A small image diffusion model, trained from scratch.
Model: 12.9M parameters, 32-pixel images, arch uvit, norm layernorm, num experts 4.
Training: adamw at rate 0.0017, 15900 steps.
Rows from block 4, named by matrix and row number. Rows with one number belong to one attention dimension. Each number is 500 + 40 x the weight over its row's rms, rounded and kept within 0 to 999. All counts start at 0. Numbers have three digits each. After the name is the row's rms in percent of the matrix's.
# q: attention query, key and value (stacked) (model.blocks.4.attn.qkv.weight, 1152x384, the q third), inputs 195-233
# k: attention query, key and value (stacked) (model.blocks.4.attn.qkv.weight, 1152x384, the k third), inputs 195-233
q.170 081:479469454451512551489486453466585512524556588563534469523502532512531575466465496478521460597525426485549521459493500
q.171 076:438452487437535447511492565453485490531470414505519530538436483502542523493605525512449445601487493524545458468505463
q.172 066:588538513537632560509453579472504513529490439470541533526513568577508481464528508487427448564477506573502460439585494
q.173 069:378378427416391414420510533548519514517460467532592485560452431474549555554565549470523575385529483469484525535460527
q.174 066:433440458512490465580512490549487538534451545528469442518525532451520474506423458467536452562530582495412491463533463
q.175 082:571502486527482514422470412479465493455470456451543563556492559459595528498534520487491439528547484521509492474476477
q.176 074:540541597486523598493514525499468497540498426569505511479460508430505510467508530493487541539418542431493476462499547
q.177 077:509504575491573559488444546445447476521529460517466467535397487473473536466417542473506508530480465427535510468483523
q.178 087:506571555608513595586641523541532528493460516449472472452536507436525409432452508482439578451519549460478564510552534
q.179 065:494500464473513463484461506479446491513489508499520528482532451556518493516476422558513492477462524513537542485481443
q.180 080:469470469486523450485433557460447485497547569450473500518494452548502558521455449569554499488518449543553530484498483
q.181 083:452452403420422431449498437499505487440471561453484512466601527547516526521553505507533429483495470564482532541476458
q.182 060:482524492527443506534562439563525509499424452533543549437561491522525382503528440494474520489504568510506515540513440
q.183 078:485473511551434448544468534497525550468430403461490551461548534455556520515536500560487508427480589511477478550551552
q.184 065:490514476479521512537552437508488562461453555499523467451548521510503457470529442512461403600513493521432535502506443
q.185 097:535577497582569627575610479555509546521500531511511458465524484454497414453431504460437541510490574425439555504510513
q.186 082:502491520427402455440492482488507466485455439524491530468555548490531562517595534505546483473439531524505460493478537
q.187 077:497506565449524483466459569467444451531524574525406425524448458571435544491474549521541498516466380508574512417469498
q.188 070:484526548551535572624558481574532570496454505505491472430528498475509418491486503548421462563528514484432471507570476
q.189 065:514555451525457478513509484511550436505490547498477426527526503572523476542505491437490522413580438519505493469494515
q.190 103:512431439422439430391422461440495467460526464475552577535524576486518598509573470489572443517527494555504437538481508
q.191 071:512457498428493457444421517466467481514546456569497521530464498510468610538530564550541459528424519462504445481472530
q.192 082:560537547576575479500399527516501462524471509473443452490600465492444491451415493501521477518508446497552512503481487
q.193 080:442403413411482446491495518501523543548597597532529512518503543560456474521537611476510471542533525519482500536473579
q.194 076:550529575524452526501494559483469486516528487485488530515500485511425521523492519493526515509525547491527456486441576
q.195 088:561526482596502441473409514462533476502444454476478514442446531541524476482415478516508459549477492556465491483525471
q.196 109:529581531507587602454507567471551447452471523520400481568531471523560537449440574471472493529454476455581549535476493
q.197 085:527530503502478510452500523482494489501488457486525490543504529452436514546540567482520530459506510465491491510427596
q.198 090:477491447500463597455553541529554509450471491519550533536511577439580582555494542521501440506506530471490469530460558
q.199 076:554518482481481489447498475492488477476521509466478435516488452448458528480534458485510479520558410482522445538462504
q.200 079:481522523514473548552598411478474524454502505527476516464398483520544507514516408486468495518502543517426476453533428
q.201 098:466476468501539524551531447472546520532510535533513527447482559532564446453533473529451486506507510506439526476587418
q.202 113:535519529585520415488478507541589529576456480492485412523509514487471551556489519536520531443530466489584484521471502
q.203 080:583559457506559471460442485469564490408411461467419358510533466447487503495492490483474453540512432460449459495475471
q.204 079:450483458474559528525545436504521505506502525528523498475519530490554463461543487506463508473488470484462552503572423
q.205 094:503552430459561484499512464472551534472515550563423383557418452538534522542454532491527502506480486429477551516421492
q.206 069:505502529508522536477522587564547475445468481500519555489600468496557523503451491512495466507461539476542540478528467
q.207 082:501492470514486520478507497529482488458462470462513414511539457381464553604502536511573552366514507437452467504425570
q.208 078:515505502546558444499517436530491497520455449434493525466491451487473542437434552418544499504514505541555497531507497
q.209 103:464451483482503472464529446476425539507500523469473544557549476486442534500501486399534479571531485570508461482476527
q.210 091:516536544557464581547532505497477515500485499470459476450452454470487484465470447478491567558535493524431484467534520
q.211 083:496474534485488493559578535501537508501488460520485557549468515509553560556540494546549484536465552481560512475476468
q.212 107:475471516481406489517419524474526557587503487547593456457457533473479485506535477585423557449472481505432493456474463
q.213 089:554595562495570576543534530546505562465527504545502452489482483464563404464496505469441525451398541485450520454563549
q.214 082:556549570626557558545500508501492526512447444466472471456466423472453487486432443483509607472559520528498494474519508
q.215 097:480533463456468516440483565500534454466549490538489446477493511494557469546522495423432544389485532485456492436526495
q.216 082:528495537488512533545510533468584551528435418515561527459471521524500511477576500565471473547491527454519468533492457
q.217 091:561578586567574514576500526546486586533509484509505456497474445452518453492447487534496556440413562510484545435518526
q.218 086:531492466555504523408500448476482404458496469447462517501528463531443521540461514448505578422578447474531509531495507
q.219 087:506546497506439558510518523473536403452522555499492525478434521531564541465492488508476490540536458461484484518554513
q.220 081:503582586535448580580505506527513459527493454498486483443446492494493482470515481568479499571486492449496529460537465
q.221 086:474450484379457468480445504429556469452506510561498496529462546510462463506593516578468410571469490474494484522465465
q.222 104:489497429446405514528444551505497438472571524525472526531520532508570496513488528500468504448500439517485476456513531
q.223 099:464429463418498450456370471414482553517508503578535514540544535519380474486563493522445482540517446534498454502453500
q.224 095:512500505510542423533506471541492556488553441507454476567482527432501521578508538469500463524436561522484462477470539
q.225 098:473428435456473497480508587546557518527482509461555538532526457532552534499481524526457534565478519475511550487540516
q.226 089:526525472522464581456540511503442480492566481475494527453570545457479511453521516444463527502533583445441448568578576
q.227 095:469492484496534534459505415513565518549534561519535505540479593534470549523479478494521399632525505536545442497520504
q.228 094:455464428368464482490496435470507505488497479469503489459486477470520486524498490497501396546508549502510455505487486
q.229 099:443512498485579501529508473511496460537470462478483434496461433429428451478420499411444501439521511508453514420495493
q.230 102:550531523469484450417415405401426411397460366416453468414376467465419465429489488451499505468509449501491446432503453
q.231 113:484517517510577605617606568553515536531475509516560441448480506530496403527475524435497465486522625451470496470557475
q.232 083:462493507449486479525539539535551485501577554547562503533540530495566492456564492494568528586471533506443488480526531
q.233 088:460489516544510554507467444506424506469460437411435502439474482480480493524456454453503485439535508520501475469527533
q.234 094:365351414402457457533495531459493468503486492461486537472500550468523480498522473535492513499561544496499504516472507
q.235 098:565548520544536482552468557554526547585524522489525540522535527440493527510470448527503497441567533504482497538462538
q.236 090:568527520548542586545603516534481506487499563444449493510526479478399482551489459438528465549534498512496475479480507
q.237 093:542473521530475519591476486479497509482552477479520522535536516494538483561459547581476507477488566466557501471553507
q.238 099:497522542547559547522575558503559482481523542519488483531464481413449426463427464482403474461520478462452516418576522
q.239 104:568600612593533584525496510478473434484473495480482493441488503477531488500486425551468440565429527503481509450459474
q.240 071:508497441501478518550541482588428451499461346481563562501555466518576473561497480511419521453521527474475441522586532
q.241 089:491525562471511542435547483559538434529449527518453487567531439493461542516500524474467479527453512537571535475487497
q.242 070:442515471472447508529568457543516484511462480528508514549571503505522469534512443530422507426470574503488539477512477
q.243 086:524564557552493608445475527459457482482504563510444431472460462465472560451439515499580453560525451457501503498452526
q.244 084:525483536545536477506446476493530513470527542452455516511524539513458503481461518452542501551456507517520543529547529
q.245 103:490503483494463410545542462513468522526472491471533492502538503497504454511524432542496476452490528513488528464501445
q.246 053:518492479519463577556544561489481521505488529534534497542425428475539531500451473495497463509488545517477516507488538
q.247 085:474491453490455443528504478526447471445449410470584529426506464453582491498504460549487440496525488448484421526548469
q.248 084:504488486470541567447479532507517485487507450522498503503465491494512529525513561472482528523534473486504437525488543
q.249 074:575522462541488486491502439475415541501489428426503449446491531529496455514503476491523539459620417471420461491494481
q.250 076:543523548530519546514475547521475462530529559509438502559469449524520601508425544486577496529494517545582536476534515
q.251 089:543483467547469583554477487447453526500558507514514574484394506549542507467431456472546523498522524504449551478508524
q.252 070:461457407481500514469496502486583484474519428490534542483489537505544474514503491446391558446489562479462476553511549
q.253 082:542518537469498432519552475488484533535498535492517459527535491495421424491545457518493469460437532547467557447500459
q.254 086:515507554482563412527496521554545540579468512476493475554497483520457532579561555524512539493506463559582471485466476
q.255 069:483447475464498545454497517526499471514489431557457554560556521498512474522509499502462564415529571564489509462497508
q.256 110:521491518457448458458443495424478423448480491447465419462478482481473519483537481531505353632482447567449452456466451
q.257 107:488497479507496422537482473479456499466471394442484507530416433447472522508469461480524488453528523490515443504471551
q.258 124:474484574485547444518527450475522616495450461544486446542517547445506491428499440506472445591431553472457479461422501
q.259 115:516483529466511453444519516519495449501441507470470503456528413537435494486513569506530461580536519539492512569470461
q.260 119:500459484487469454472467568486559527499489482564516493591565460506449465510502557518504562437469522481359568479472457
q.261 116:529445430510506536466556483508523455534486496508588540524476553553484499524500549526474494470518492492479474532539559
q.262 118:504491456540551450507447458481499549487554530510458402537525510505472486534476526431509472498491500506502451486507469
q.263 092:446458506451494540576527479485465487471452528502477507461519443518545475492504546471532406530463503511454486553515521
q.264 108:542507523556543468537516557466528448475445483453520476480519521479469442470438442564458532444492536436500509545518479
q.265 108:552509493534545448406493508558494479518515466522524528559496498487464531548503545495504461434540550464606454470488519
q.266 118:538500521504590551504526441541471469480485431498504561527556491546486561455539523425554532522493501579455502498479515
q.267 116:497501460470527509495557488548505462497575508490483494555531530496576529584480532491528471470494560421561509562510542
q.268 111:442424454488504471582478541556490580549475634547504525554535510537488491530435438535562518512539533501496528591530516
q.269 122:509467471459540394438518542508543555521472552531505398556517467512571482526448561486506558421433511496456575499457469
q.270 104:501580518595475478488530461526465488434418438483434509512447448470512550553445527474553511397512541439552548571483518
q.271 125:492507456471473492519486558492483440440540447476535491475488578485575444549543476463446439454508492485491461442500518
q.272 078:477490535534502466551517600522464447443500509460503555507489496519560503487485538534439530484484534543511513476558499
q.273 076:472497481537490444482486495494513513499518519484451518556462522532508509504514560482506514510516439520591543500470505
q.274 088:527488528512485517554517551522476454496474466473568513451531473491510507470479459533470449558498559488432461504543468
q.275 053:523506543554512498571544511531544451494556560528542453493508442463435579447479471532549358640526506474438494440539529
q.276 079:534497481532486510495503450492567538535482484524463471451508486500474473591495500481517658333526486441532522531472486
q.277 050:509462511526489516527495485485483442564465390454610548505520534473511491420498451435468412577532555527469494502480461
q.278 057:533536551557528538523567562546471468418423466475500472448502449474548462543461530472478598352499530517440470457586535
q.279 051:493523499591419442536530454495536484481508395490539504548493541561502518544465538506469569468564484530537503605525456
q.280 071:513513499508488508506491504515463479552527488462572529490511459525467552393504466542524271679498493489489470527499472
q.281 077:489476529499438439524539536476473501443455436533540464495447535526528485551513533453441643428490497559495504508536481
q.282 060:558523496588484528487508461511504514598438419435541513472514467513453478456496475454529403598566466452501489529474464
q.283 063:490482498544419444519536543517469506471440449495546481504449498547505514537526559486430597478498474504483521541525484
q.284 074:536552490572519539472497466518479513575487469440515528486509438525472515428481481505544320622542469470529468532488489
q.285 049:504481482398475541454461454448471541550462426485505496490536575500474452481552431460513442530479505498462509528435468
q.286 072:495498508507513501489506502483505527465446480519438471498483540488542437600491533438477720323508505527516514478509522
q.287 069:515523506593484492504541493525529526521423464449485510524478491494485454534496559442481620447550457459560521493499494
q.288 076:539518605490535583500565482491455536571464481506491507487526411519478537487525458488521526486498515507582505474530490
q.289 073:468500504528502426519467487472530523510470401541541503516428517494548544495479496561550474472531446539576445518526490
q.290 092:448479523490503528541553530473510437463543504490519554492481496476542504431484476486491452568496491435514472478575475
q.291 069:508475503464499548529522530486446455530523535477459580472578466560440430462460507452428517510430570474446579497481495
q.292 081:545578536566505619507552518570493537491477471473521404508519525432508532569555501544514579477541513429480456451510546
q.293 086:490556506528506512559492538522525534423502564501494427433452487485477450517506472489449468538500533510412499529501448
q.294 086:461418437432472406414470468466519409505526495543507559556524507554477536489479524490532409499474433519548473558466538
q.295 077:483479477487420554441551465548482441475492472470518430524503524501496541542576488529552546471564463444510434447521535
q.296 091:525542564561531549596502562475469565515477448486479513434520557450558438445459513493481551481459616466469574467525501
q.297 075:547522587537502627571602490515463490499514575484497550459546399536495462437495485488449460619469527528534546488579492
q.298 069:502489478465561532515499439484497485477564592506442588488435489476580560459455543444528410608507488441540477522521507
q.299 090:461439421416423452445451468483497446464529600454462489455470478562443470512511484464483478518526467507430505522453457
q.300 096:485454463451439382417439488483518482516490492552500477545456489566444535535509478537554458493500465575527463538470464
q.301 080:549507534549546542543520500495531569528436418543450426524587526486520508514498531511547540440467549490545541498513533
q.302 090:469465433463462442422459530474462429494505448502499586522499596514512490471447541484520504517461530437441515495463545
q.303 081:475472450483511410467458447496509528454417449523459442554424493557512516534526485497564532455535469527509482522506454
q.304 074:537526487476532526484497494561420516526541524554519478469505479520495508589463495475505576433489496427488496428495490
q.305 087:489519571503515576507484522476485482449520495495463495458489507476502537454477514467544471530551452425547439444567535
q.306 121:489524480567494503532518511429572527442445517512538555526438521502541460420454500454451534546447526535452587602531524
q.307 063:562489545570547518552508514525501518528454439463517523517518481545485556500480517492428499435539508585587497500533513
q.308 076:537541436476518499460535519525486452480520601485499437541464461498459457507504471539516453645469411485476505517423474
q.309 079:548521501524505524463527549521442476497470463458513427532503496476396508513522472528567428549553434492504430500427542
q.310 085:460477522463508485530488491477573521461527545528482512496455474507520467476481522428446589476475524471511545461585463
q.311 081:501532543444525510496503561535486500507516547502471495555433433527414459471480499448565507583497432508553460406495497
q.312 059:471414414470466426513468413460564505503517473470526490461566540486572510526582485508441534437507523468438519573480450
q.313 100:544563583568462566462543561503454474516463492492514484494593523440480491436496502551561537470487499480493548489527564
q.314 083:548499554513532561496489539490473469431525475479513473490472490488442566505468516444520479521573426413560417461547549
q.315 074:526505485563532554506487477468466469385514499490502444456533551465499548491463506486520455509538472384510456542531544
k.170 084:473426430454494521520515496482489431518540552479491524473500471583550523509471532507494552511588494506520455556465559
k.171 075:444451499417469551518519496482472513549515490520589553465496485594499470475502576503481527516482552608497508428491475
k.172 066:512507518548575520528485511523540526503549454525569525506432529533458439516477539483466494496530502581512503499509465
k.173 064:398403444357432463477452456513525493508508570548531532522561523541504546489560550484501497473512507478486522523462515
k.174 067:418470457496465411515482537527570550549478494533533449511513554467506502510528502492543526470450536533488519525528505
k.175 083:533482492517441480476554493506585444503482450509569553493448505497488527467448471500450499499488432555509531472499467
k.176 090:494501433407475532503538441519417510486553448477525525464497447542508472545515505459421443509441496512499503534490480
k.177 074:545483527439487501512484493471464534535524435513548542457465455504565478523553483506485470511458512526455497499487431
k.178 086:524469495435514528450493418478478598529462429437486549479541465533523519530580528506523495487467492541488442487488450
k.179 065:461530549558499404509501482495556513489471591514415425565489486478489545512502476447542549499500486542511507547491504
k.180 076:465511552556546413500465509503612566486416563556416448522457499446480508498473477471569541490490572527502505509497488
k.181 110:503508537544550502504516548500564444504494560504536467560511592482464512446497514517517552523532503503444491459554521
k.182 058:441505505538435494526541496536488487501489493463527508531495524527477492479556507436482527501539438525578514524491499
k.183 078:503534503507472544432505435506436530525488514570559517563521451482398493497433481473496481497504459496504545510465548
k.184 070:481510549527497481517526517500577407485523537501492441548478547502512579457500531494529550537526464473495469476543504
k.185 098:532489468449509499487486426478449550483512434451453529479550457524557547550553550502523498455495494484499440541492502
k.186 082:480518433465521537497575487564463436493549537491569450552508541529419483501460492473414471518460489531456523490525501
k.187 073:464473512473535445506522560500582525497500493509474459500439569494524490488544487477492493512428580591450508465499419
k.188 069:487513514484440561477527482461470486511509443500566559528485497530552509473562541445515516515521501458469493477495506
k.189 068:548489469536543493496511514518484564513493527442403493500556501517497510530503504586499495473501486510488489495473492
k.190 105:506532492531545521553484542538519423485510594529489436492479498504438480487377463539488492516524465446530516495559538
k.191 073:452527466489498474507520505481502469467545548605526430553473557449476465503430488453492485511468558467420551515497548
k.192 081:502505499547530472520479519541476476543517509431556552474541477482437533524491488487490482472543445524556453572492572
k.193 082:365403400422510505521557582520511555548549603552524529513606579509545472527536519533498462523491556526541509485497445
k.194 093:429503534475567478528520445559456509535515486473509496528551544483469463552536514464506406508487523534572497489528522
k.195 094:488530510545521442504466539482503510497523534492514540452475462502505556521437478458537518486512451539568452538506529
k.196 103:500560552487487529462462476530466401449552531511439476503501434576524535504441564499533441545509499394528530533538514
k.197 094:465508510478507539468506432528470515489512448462461494494505563491501455532513553472493405480479551487497499495532500
k.198 091:508506451482464558459552488520527476422494552564504480510472550510586581472411530451514507511488549421527521511507556
k.199 073:573540594507438493441470513427502470498462437455434435537433464508535467459513498556516511519451525468412533471432504
k.200 073:527571540537517503546494445436501456438474484533495443496440446521495498477497451503483577533489461485452499445495451
k.201 097:493483477555472544516540554472536507469510515539579570452471505528531491473440526476466589505500489518493492497515462
k.202 105:588488467547479469510506484551525534568526492492529477537470489496488566516504517520542490441496545481474528496503531
k.203 080:498552497487481541416465487431446469437499472458455499458459484464523487450434457485491464512472491443458516519452555
k.204 092:564501492540450559496503538453539489469495483517512524466453483529527486452473526528469581495510494474424498501502456
k.205 092:475560445444507504508459440499488510494577533528399477496484485552548596536467529538516465466481558446466502535511485
k.206 069:535484435468615535551517515557496459515534561467508520481517522479482524466432467500466475524527499504502487536525591
k.207 084:546497400476499587467480415518514467454457468500497505490505514437518526494514486505479464472515523425461507521476558
k.208 090:512546508521549539483418503443437503543469405482530467529570498488569583465416479430510488431476482530462505445511495
k.209 106:496513529508420500464542482518567556480520485518516420495474476484484553504472449458556483523508535563460512539540467
k.210 095:498477480531492459502490532533539479471454485562467480428456490531441436466476499549564508509518487475526497531524466
k.211 092:468437487495455541526601424565463564499485563479496483532464527486415511545556496510519504532508510563540510517515440
k.212 102:514516511453507430520481534494547480490507489481462519421453497444501424512559481548394465519504507450528475366471494
k.213 091:527472459465498508556510532490515550441518585470491491487458519484477442605481506523453527520537505463543483533487554
k.214 097:507504493576485463448489473529510497495445489555471501429496514544433475454445472527548492465516503521555532542540454
k.215 097:503539490466523460545511586450571490468553515515457439547452540406519423559505528478465498493491548445492515489475568
k.216 086:492472539491569499542533497453476461461453468448459477470515564427535438401508434462445463604511442522537504442469525
k.217 095:525476454507467481490465457523465594506488564486494508452488496539414497593466495558459519442546507503567490503495468
k.218 093:536515509599485505428565444533537457461443474489458495482497532466462537439504495491523474477517475504506521594502500
k.219 093:508487480536542501540508544536523416490502486518492526485443484537500459445512575543552530526511476445490449506520504
k.220 084:482455488500498543561495550555458427499439503474468511477497523536394436503505477579491513560522461504564492463497473
k.221 094:516487514431498513532535511504500446452528538433467513473462511457493473471570440509456489612515497515485476500460506
k.222 108:511528489454478511552459555484477486486550443531520524492462465527538449529543585532519512512479515409441471494523504
k.223 114:524527540487432462489540500508574483450545502489477515424452481480493487447526415503458464589516537525486505495512486
k.224 098:526501492518470432421420489465504510474476505511446442544474542483616558485467459563487496521475446493517509442458459
k.225 100:474444419422520569526551501556512595503583543527517545483558519495534469547527508501521491583488568445483498518551507
k.226 093:506565464497490523417471514488448438481544514504438548431482522573488545417459500544458478560520476481512454562556518
k.227 101:453467485474512527524588539563549525520565478512552515507503571521546517544557528482486444555496544505518498480496516
k.228 102:456399406400401448465463485476441505468511509495480554508537476514506517533480524551507497468493506469527502500495500
k.229 105:406513525465562517531520476511466482454424410469465416484435448438431439441478464419453452408501504467461501477466531
k.230 112:532541517486476459426453436428462450367412375417427442427391491454467474393499534423461448443494425494488481481502483
k.231 116:486562542517526602581562548542542490549504524521595475472485450509488473473483489498450513512494513468540502460636483
k.232 086:440536498444455458500589518527568515497519604565491484547464508502485450542517465491531457572492468510494523481506453
k.233 095:447450487572525540468430441492394476445452423428433475488487463455450511488392441497509555432518516512480474520553505
k.234 100:331414447399478471488454483479477464491469503509481516502442525461553482495531478527509538475510533473526488550463498
k.235 103:593525501536525483555470587548552513542549563520520566530546569470534508510530498530477518483532486489512512488485529
k.236 089:547590554576501544534549544556510487524514453460475473512489443498479493498493484476495437519522447509508525466553538
k.237 095:539469510527476541544502496463511518455448479487492454549438496522568487574487538574456507484477538474548504521505483
k.238 103:492539564547526582561601531491489505477534479490479506487466478422468403427437457460443506490522524467415497501601520
k.239 105:580605632613522559560519547466442414479475427431452468455482532482511469465491426503475490501463557485468494471506511
k.240 067:529422453496478459470527529429477459495476457435540449504524468453475437499541506490462520498546527431493526503451540
k.241 079:448476458420489483518509509427472444500488562495498513453459518538556490495555447528477523553502509429491484453449511
k.242 074:485465469469530463523507555485511469546534576490537450480520512552470526543543491542532539517537508428540486507471526
k.243 080:450492486452580544521476464510534511454511507524462569461488512485546534459508499417503461500498460532506472498517487
k.244 089:533600517585480548493527494544447456508450511501491488490576538456512506510465498528564488444498536472500468528540461
k.245 102:562510543529537431517464540529490503562484525486513434526575476484427577541508513534575534492526493489598497511517507
k.246 054:434454415413524493456432451522544489531520545526493587472442461559534516521518478487460491484492453548554527541511486
k.247 082:558525490486527500495450467492473512497532492472483480513528445457534548473476539479510467481531515452524531531517512
k.248 094:479475487469457524470528475451519507443520452510493525505427501511529422465513497477405478524471494525417532480470507
k.249 076:596524591598535493475539533519480480486426368441540436535548475390404496482482538448482509480484521576497507528558528
k.250 074:477437453484467482485519506481555499515467466571515564513532578479508458499557485524477523481483479556494504404483466
k.251 088:438468462523495495476542497624532466535453450477527560459489479521534531516453500442518472422500496575556492539546448
k.252 070:497564455521498541451499465493479487496505550447506457476421453535562453514445478510462475483527512448435524553473523
k.253 080:560530554516524432519466513514469491529456554500498445501537473523412551538503479556544558527515484485564469522501502
k.254 098:510488573532462485502498524419486492526466438522513482552466496503444441483509489508463547537465508562464542448481508
k.255 064:456402406432449437474495568491597449561556511508521506517512547573441399533605484545451523497483554492465487405439443
k.256 101:491460484393480425464423476430477419452447481480407470470455490530448492455467411543455469541455499460492474470460497
k.257 105:536432443492461433421415469437429494495419435463482540431486457511497536479485488503550532377516459543534493490423510
k.258 122:449496586513538481516421463530470528462476436504520503495513563415507514442512385503532526585456547553451502425499499
k.259 124:517460520437443446465551497477522512508492410469539512470550557493429494548580532510524480501486480585558502550454452
k.260 117:469439492507522533538527489560495505508527456500474525544549470542426378546544548535476510451515541427476506476544438
k.261 115:531474432502544569531504473529503483456491473473518430470512523508549520499477508479469490470524426422553472533565512
k.262 117:541490490519500482473514486454567481433563498545455474508449431555471528551454556464496485459513448557464497546497488
k.263 105:479461446421454557529504416466430539453485586528483467486465488572512543501472488543518486497512479498500445491524469
k.264 101:527530556574531490571448544580460518496474450449521466480552572438502464512490405555472529427487479487575517472515517
k.265 111:547490460530552489439463471492504501526522467490525453537510539479501549500481532520486487405538451497489477491468534
k.266 117:523533533507505585506507468447428548441460477502542576482551532545500514477476569521492509520501492498538489516524538
k.267 114:455505451472461538475602456536483588475502535526531453507512531436496548544492522464540453438512515500493490536489570
k.268 108:493480548526483416554512563510522529576528514582534563496504505508557455509519497530512537527525559595531521523487502
k.269 125:464502448442475537541491459546466608506499567499554480556482437539534541599479514512523500435452483497520482482504526
k.270 114:531574512591504539496488440492457519503458509437499455510477460524516544508431523510527491401531475541529507456521493
k.271 123:502553423454500494513413511450520474448493538485466493515442504497568493515483499491468488437500519399434481502536546
k.272 100:496471499526518471462420549538502516478457575416448515432551489481451477472479430491560547565478466532575470484501540
k.273 095:487485492495494554543487519579541536475545640463531541482586505441509494523496488543528508574499537458577479533527558
k.274 099:498484503547509424448491492403434485531423368502433475504422486559455507470497492462475512441519460552445499442453445
k.275 055:491380470500521457460426504480464541538465488459465486483591503521383530519513473534548524490511502504440492462462501
k.276 087:529598539509492559518600467525539482500573458553562501599493464478596487505513546433468463482516545481467485471550493
k.277 053:483477508563567417523512500456472562572407415545465449469425500483466568514477492560492495418542490556500515508454456
k.278 064:513504514503509465484490537544520496536522491487475502497491473521448455468485424444546540510459446582477478462535502
k.279 045:456586516576492516497552474509513510499442466508514572538501499556483450542543545453460507516553530485574464489479496
k.280 084:450409460515470448514504480403428499524466430509429500494445523550432543529508520547437492461566496491472510491445454
k.281 067:482579513536466475481467470508494485488475519540544561529444477578487449521515529392502534545460493538566475495470472
k.282 080:478503511532475505564595466466484497539524413566521503563422466527516523541495534526431481435560528485463488487502450
k.283 059:463527498573414513512524448507487473459508485501511570564457443590473431541521546412461523546477479489568447433480476
k.284 085:467448478508461504556563488466482488529541439538494515529465493520491536549503525556423478449572516466481494497495470
k.285 067:495539511484480480551570454439478480515480412587519467525379510534533531506488545518444474441533515502458532539498432
k.286 079:544601545491525540502512519594572499487545557519578508512521469451570458476488480448539507532434504516531490515558534
k.287 072:487557549535468578593586484590544501505586543517577545565509409500565439535492512506497512518480546478520446462548518
k.288 075:518447544463510437530531442465504562468414481472553516485460493472459443470520524541507485588482457508501513555506466
k.289 072:480446488539507528521544507467496439525493476471523616500488493513558482458478496527470468494526535457519507494475464
k.290 089:470489442478493566534503525514487403476501463505579554485476522544495458464468535476426512560531498516469471507537560
k.291 081:473529544503554503512471503518526541485496538520495395490481529448411519520530465463540539549505446561515449512530507
k.292 092:530488448473401473441527438529452477442477446475473549500535495545552469512483533505523485454480542426514574515469523
k.293 089:452540489432517455472416528483497520531549484517377508510526508520526443496461482485525472443485536474488484464463501
k.294 089:530488501539569586574560563488516500531531530532606472544468496485489554498525515495439492493523492507458458493525536
k.295 086:558471448486436543562576474555464484473436422467573563546510511552570478513519537516406492480496539496484569522539540
k.296 081:455506487526505517472488463559498470469482486492444482436566530490421509523430448456556546496569441498545453535480486
k.297 068:464542532464559456456433484492502471463422514467448427489538536510395489479499481464541527588486394567506468526542514
k.298 081:505563548517560541503536507504522436498539569512541448446469497492455521444518512497488522580495451477488449497516512
k.299 094:502545547472553511587478527521537547556505510516530464517450517462521507510573485517420508514484504579490469468533489
k.300 102:506460484492516480569546534508487555546502464499551533584464461523556518518489516502405450460484538541487512498506502
k.301 077:501477480529495514417543455503457518473497522510500465500551502482417586560457468465585512472506483438532525542475480
k.302 088:503501468541497582610584519572489442468483470492551497489523509523535544512475491455424515466575475496508440544546553
k.303 082:482479495493503499586532494499472561541489451454469579553472477492556506518465487515422459460491549496486533530524494
k.304 077:473424535503510410506556464476573458480536449486476470558422500494491442486529518474503501562462561468473508552463574
k.305 085:496521446491435562489581456520464476419474550508567548472511591469528562453492523482470485532490547491484540541488580
k.306 114:470539461458536540515388533473451512513516520493447521449554485522529494525464491515494482465550420527499426406581394
k.307 061:446468542534490471478542467481453462533515363500531579497443521507466499501468463431574460419543513489511515496500522
k.308 074:542594533490487528441467530485509477520470522496500489471605438549501537486512497558473500547488429500490536502531548
k.309 079:523556549522472565462542499477455473551495453499523487462580466544456534498476469477501451478520455498547553485523568
k.310 079:480483438443490493559517511548520527455522544500532552489431551448545498516538524550449509570466547454444470525485490
k.311 080:506540543447450549518547546510413453419516466488568587462521562466506514442523538537443463627422496539493513504576565
k.312 059:476460441525552504508437496489563587581446565485419437519476462509528451525520473544537549446548592444504482461438434
k.313 096:504475441460470520484511431524492427450489483488563498506566585478535578501480538472504462423526516461506521519507549
k.314 085:477508504528449563495613462511475470485507460478562570458492543467492509480492490461450439533509531450503530500496621
k.315 075:492536455552459563442541460483523542485457535521546499491539492473512580503475501469502495421535544457468535554468598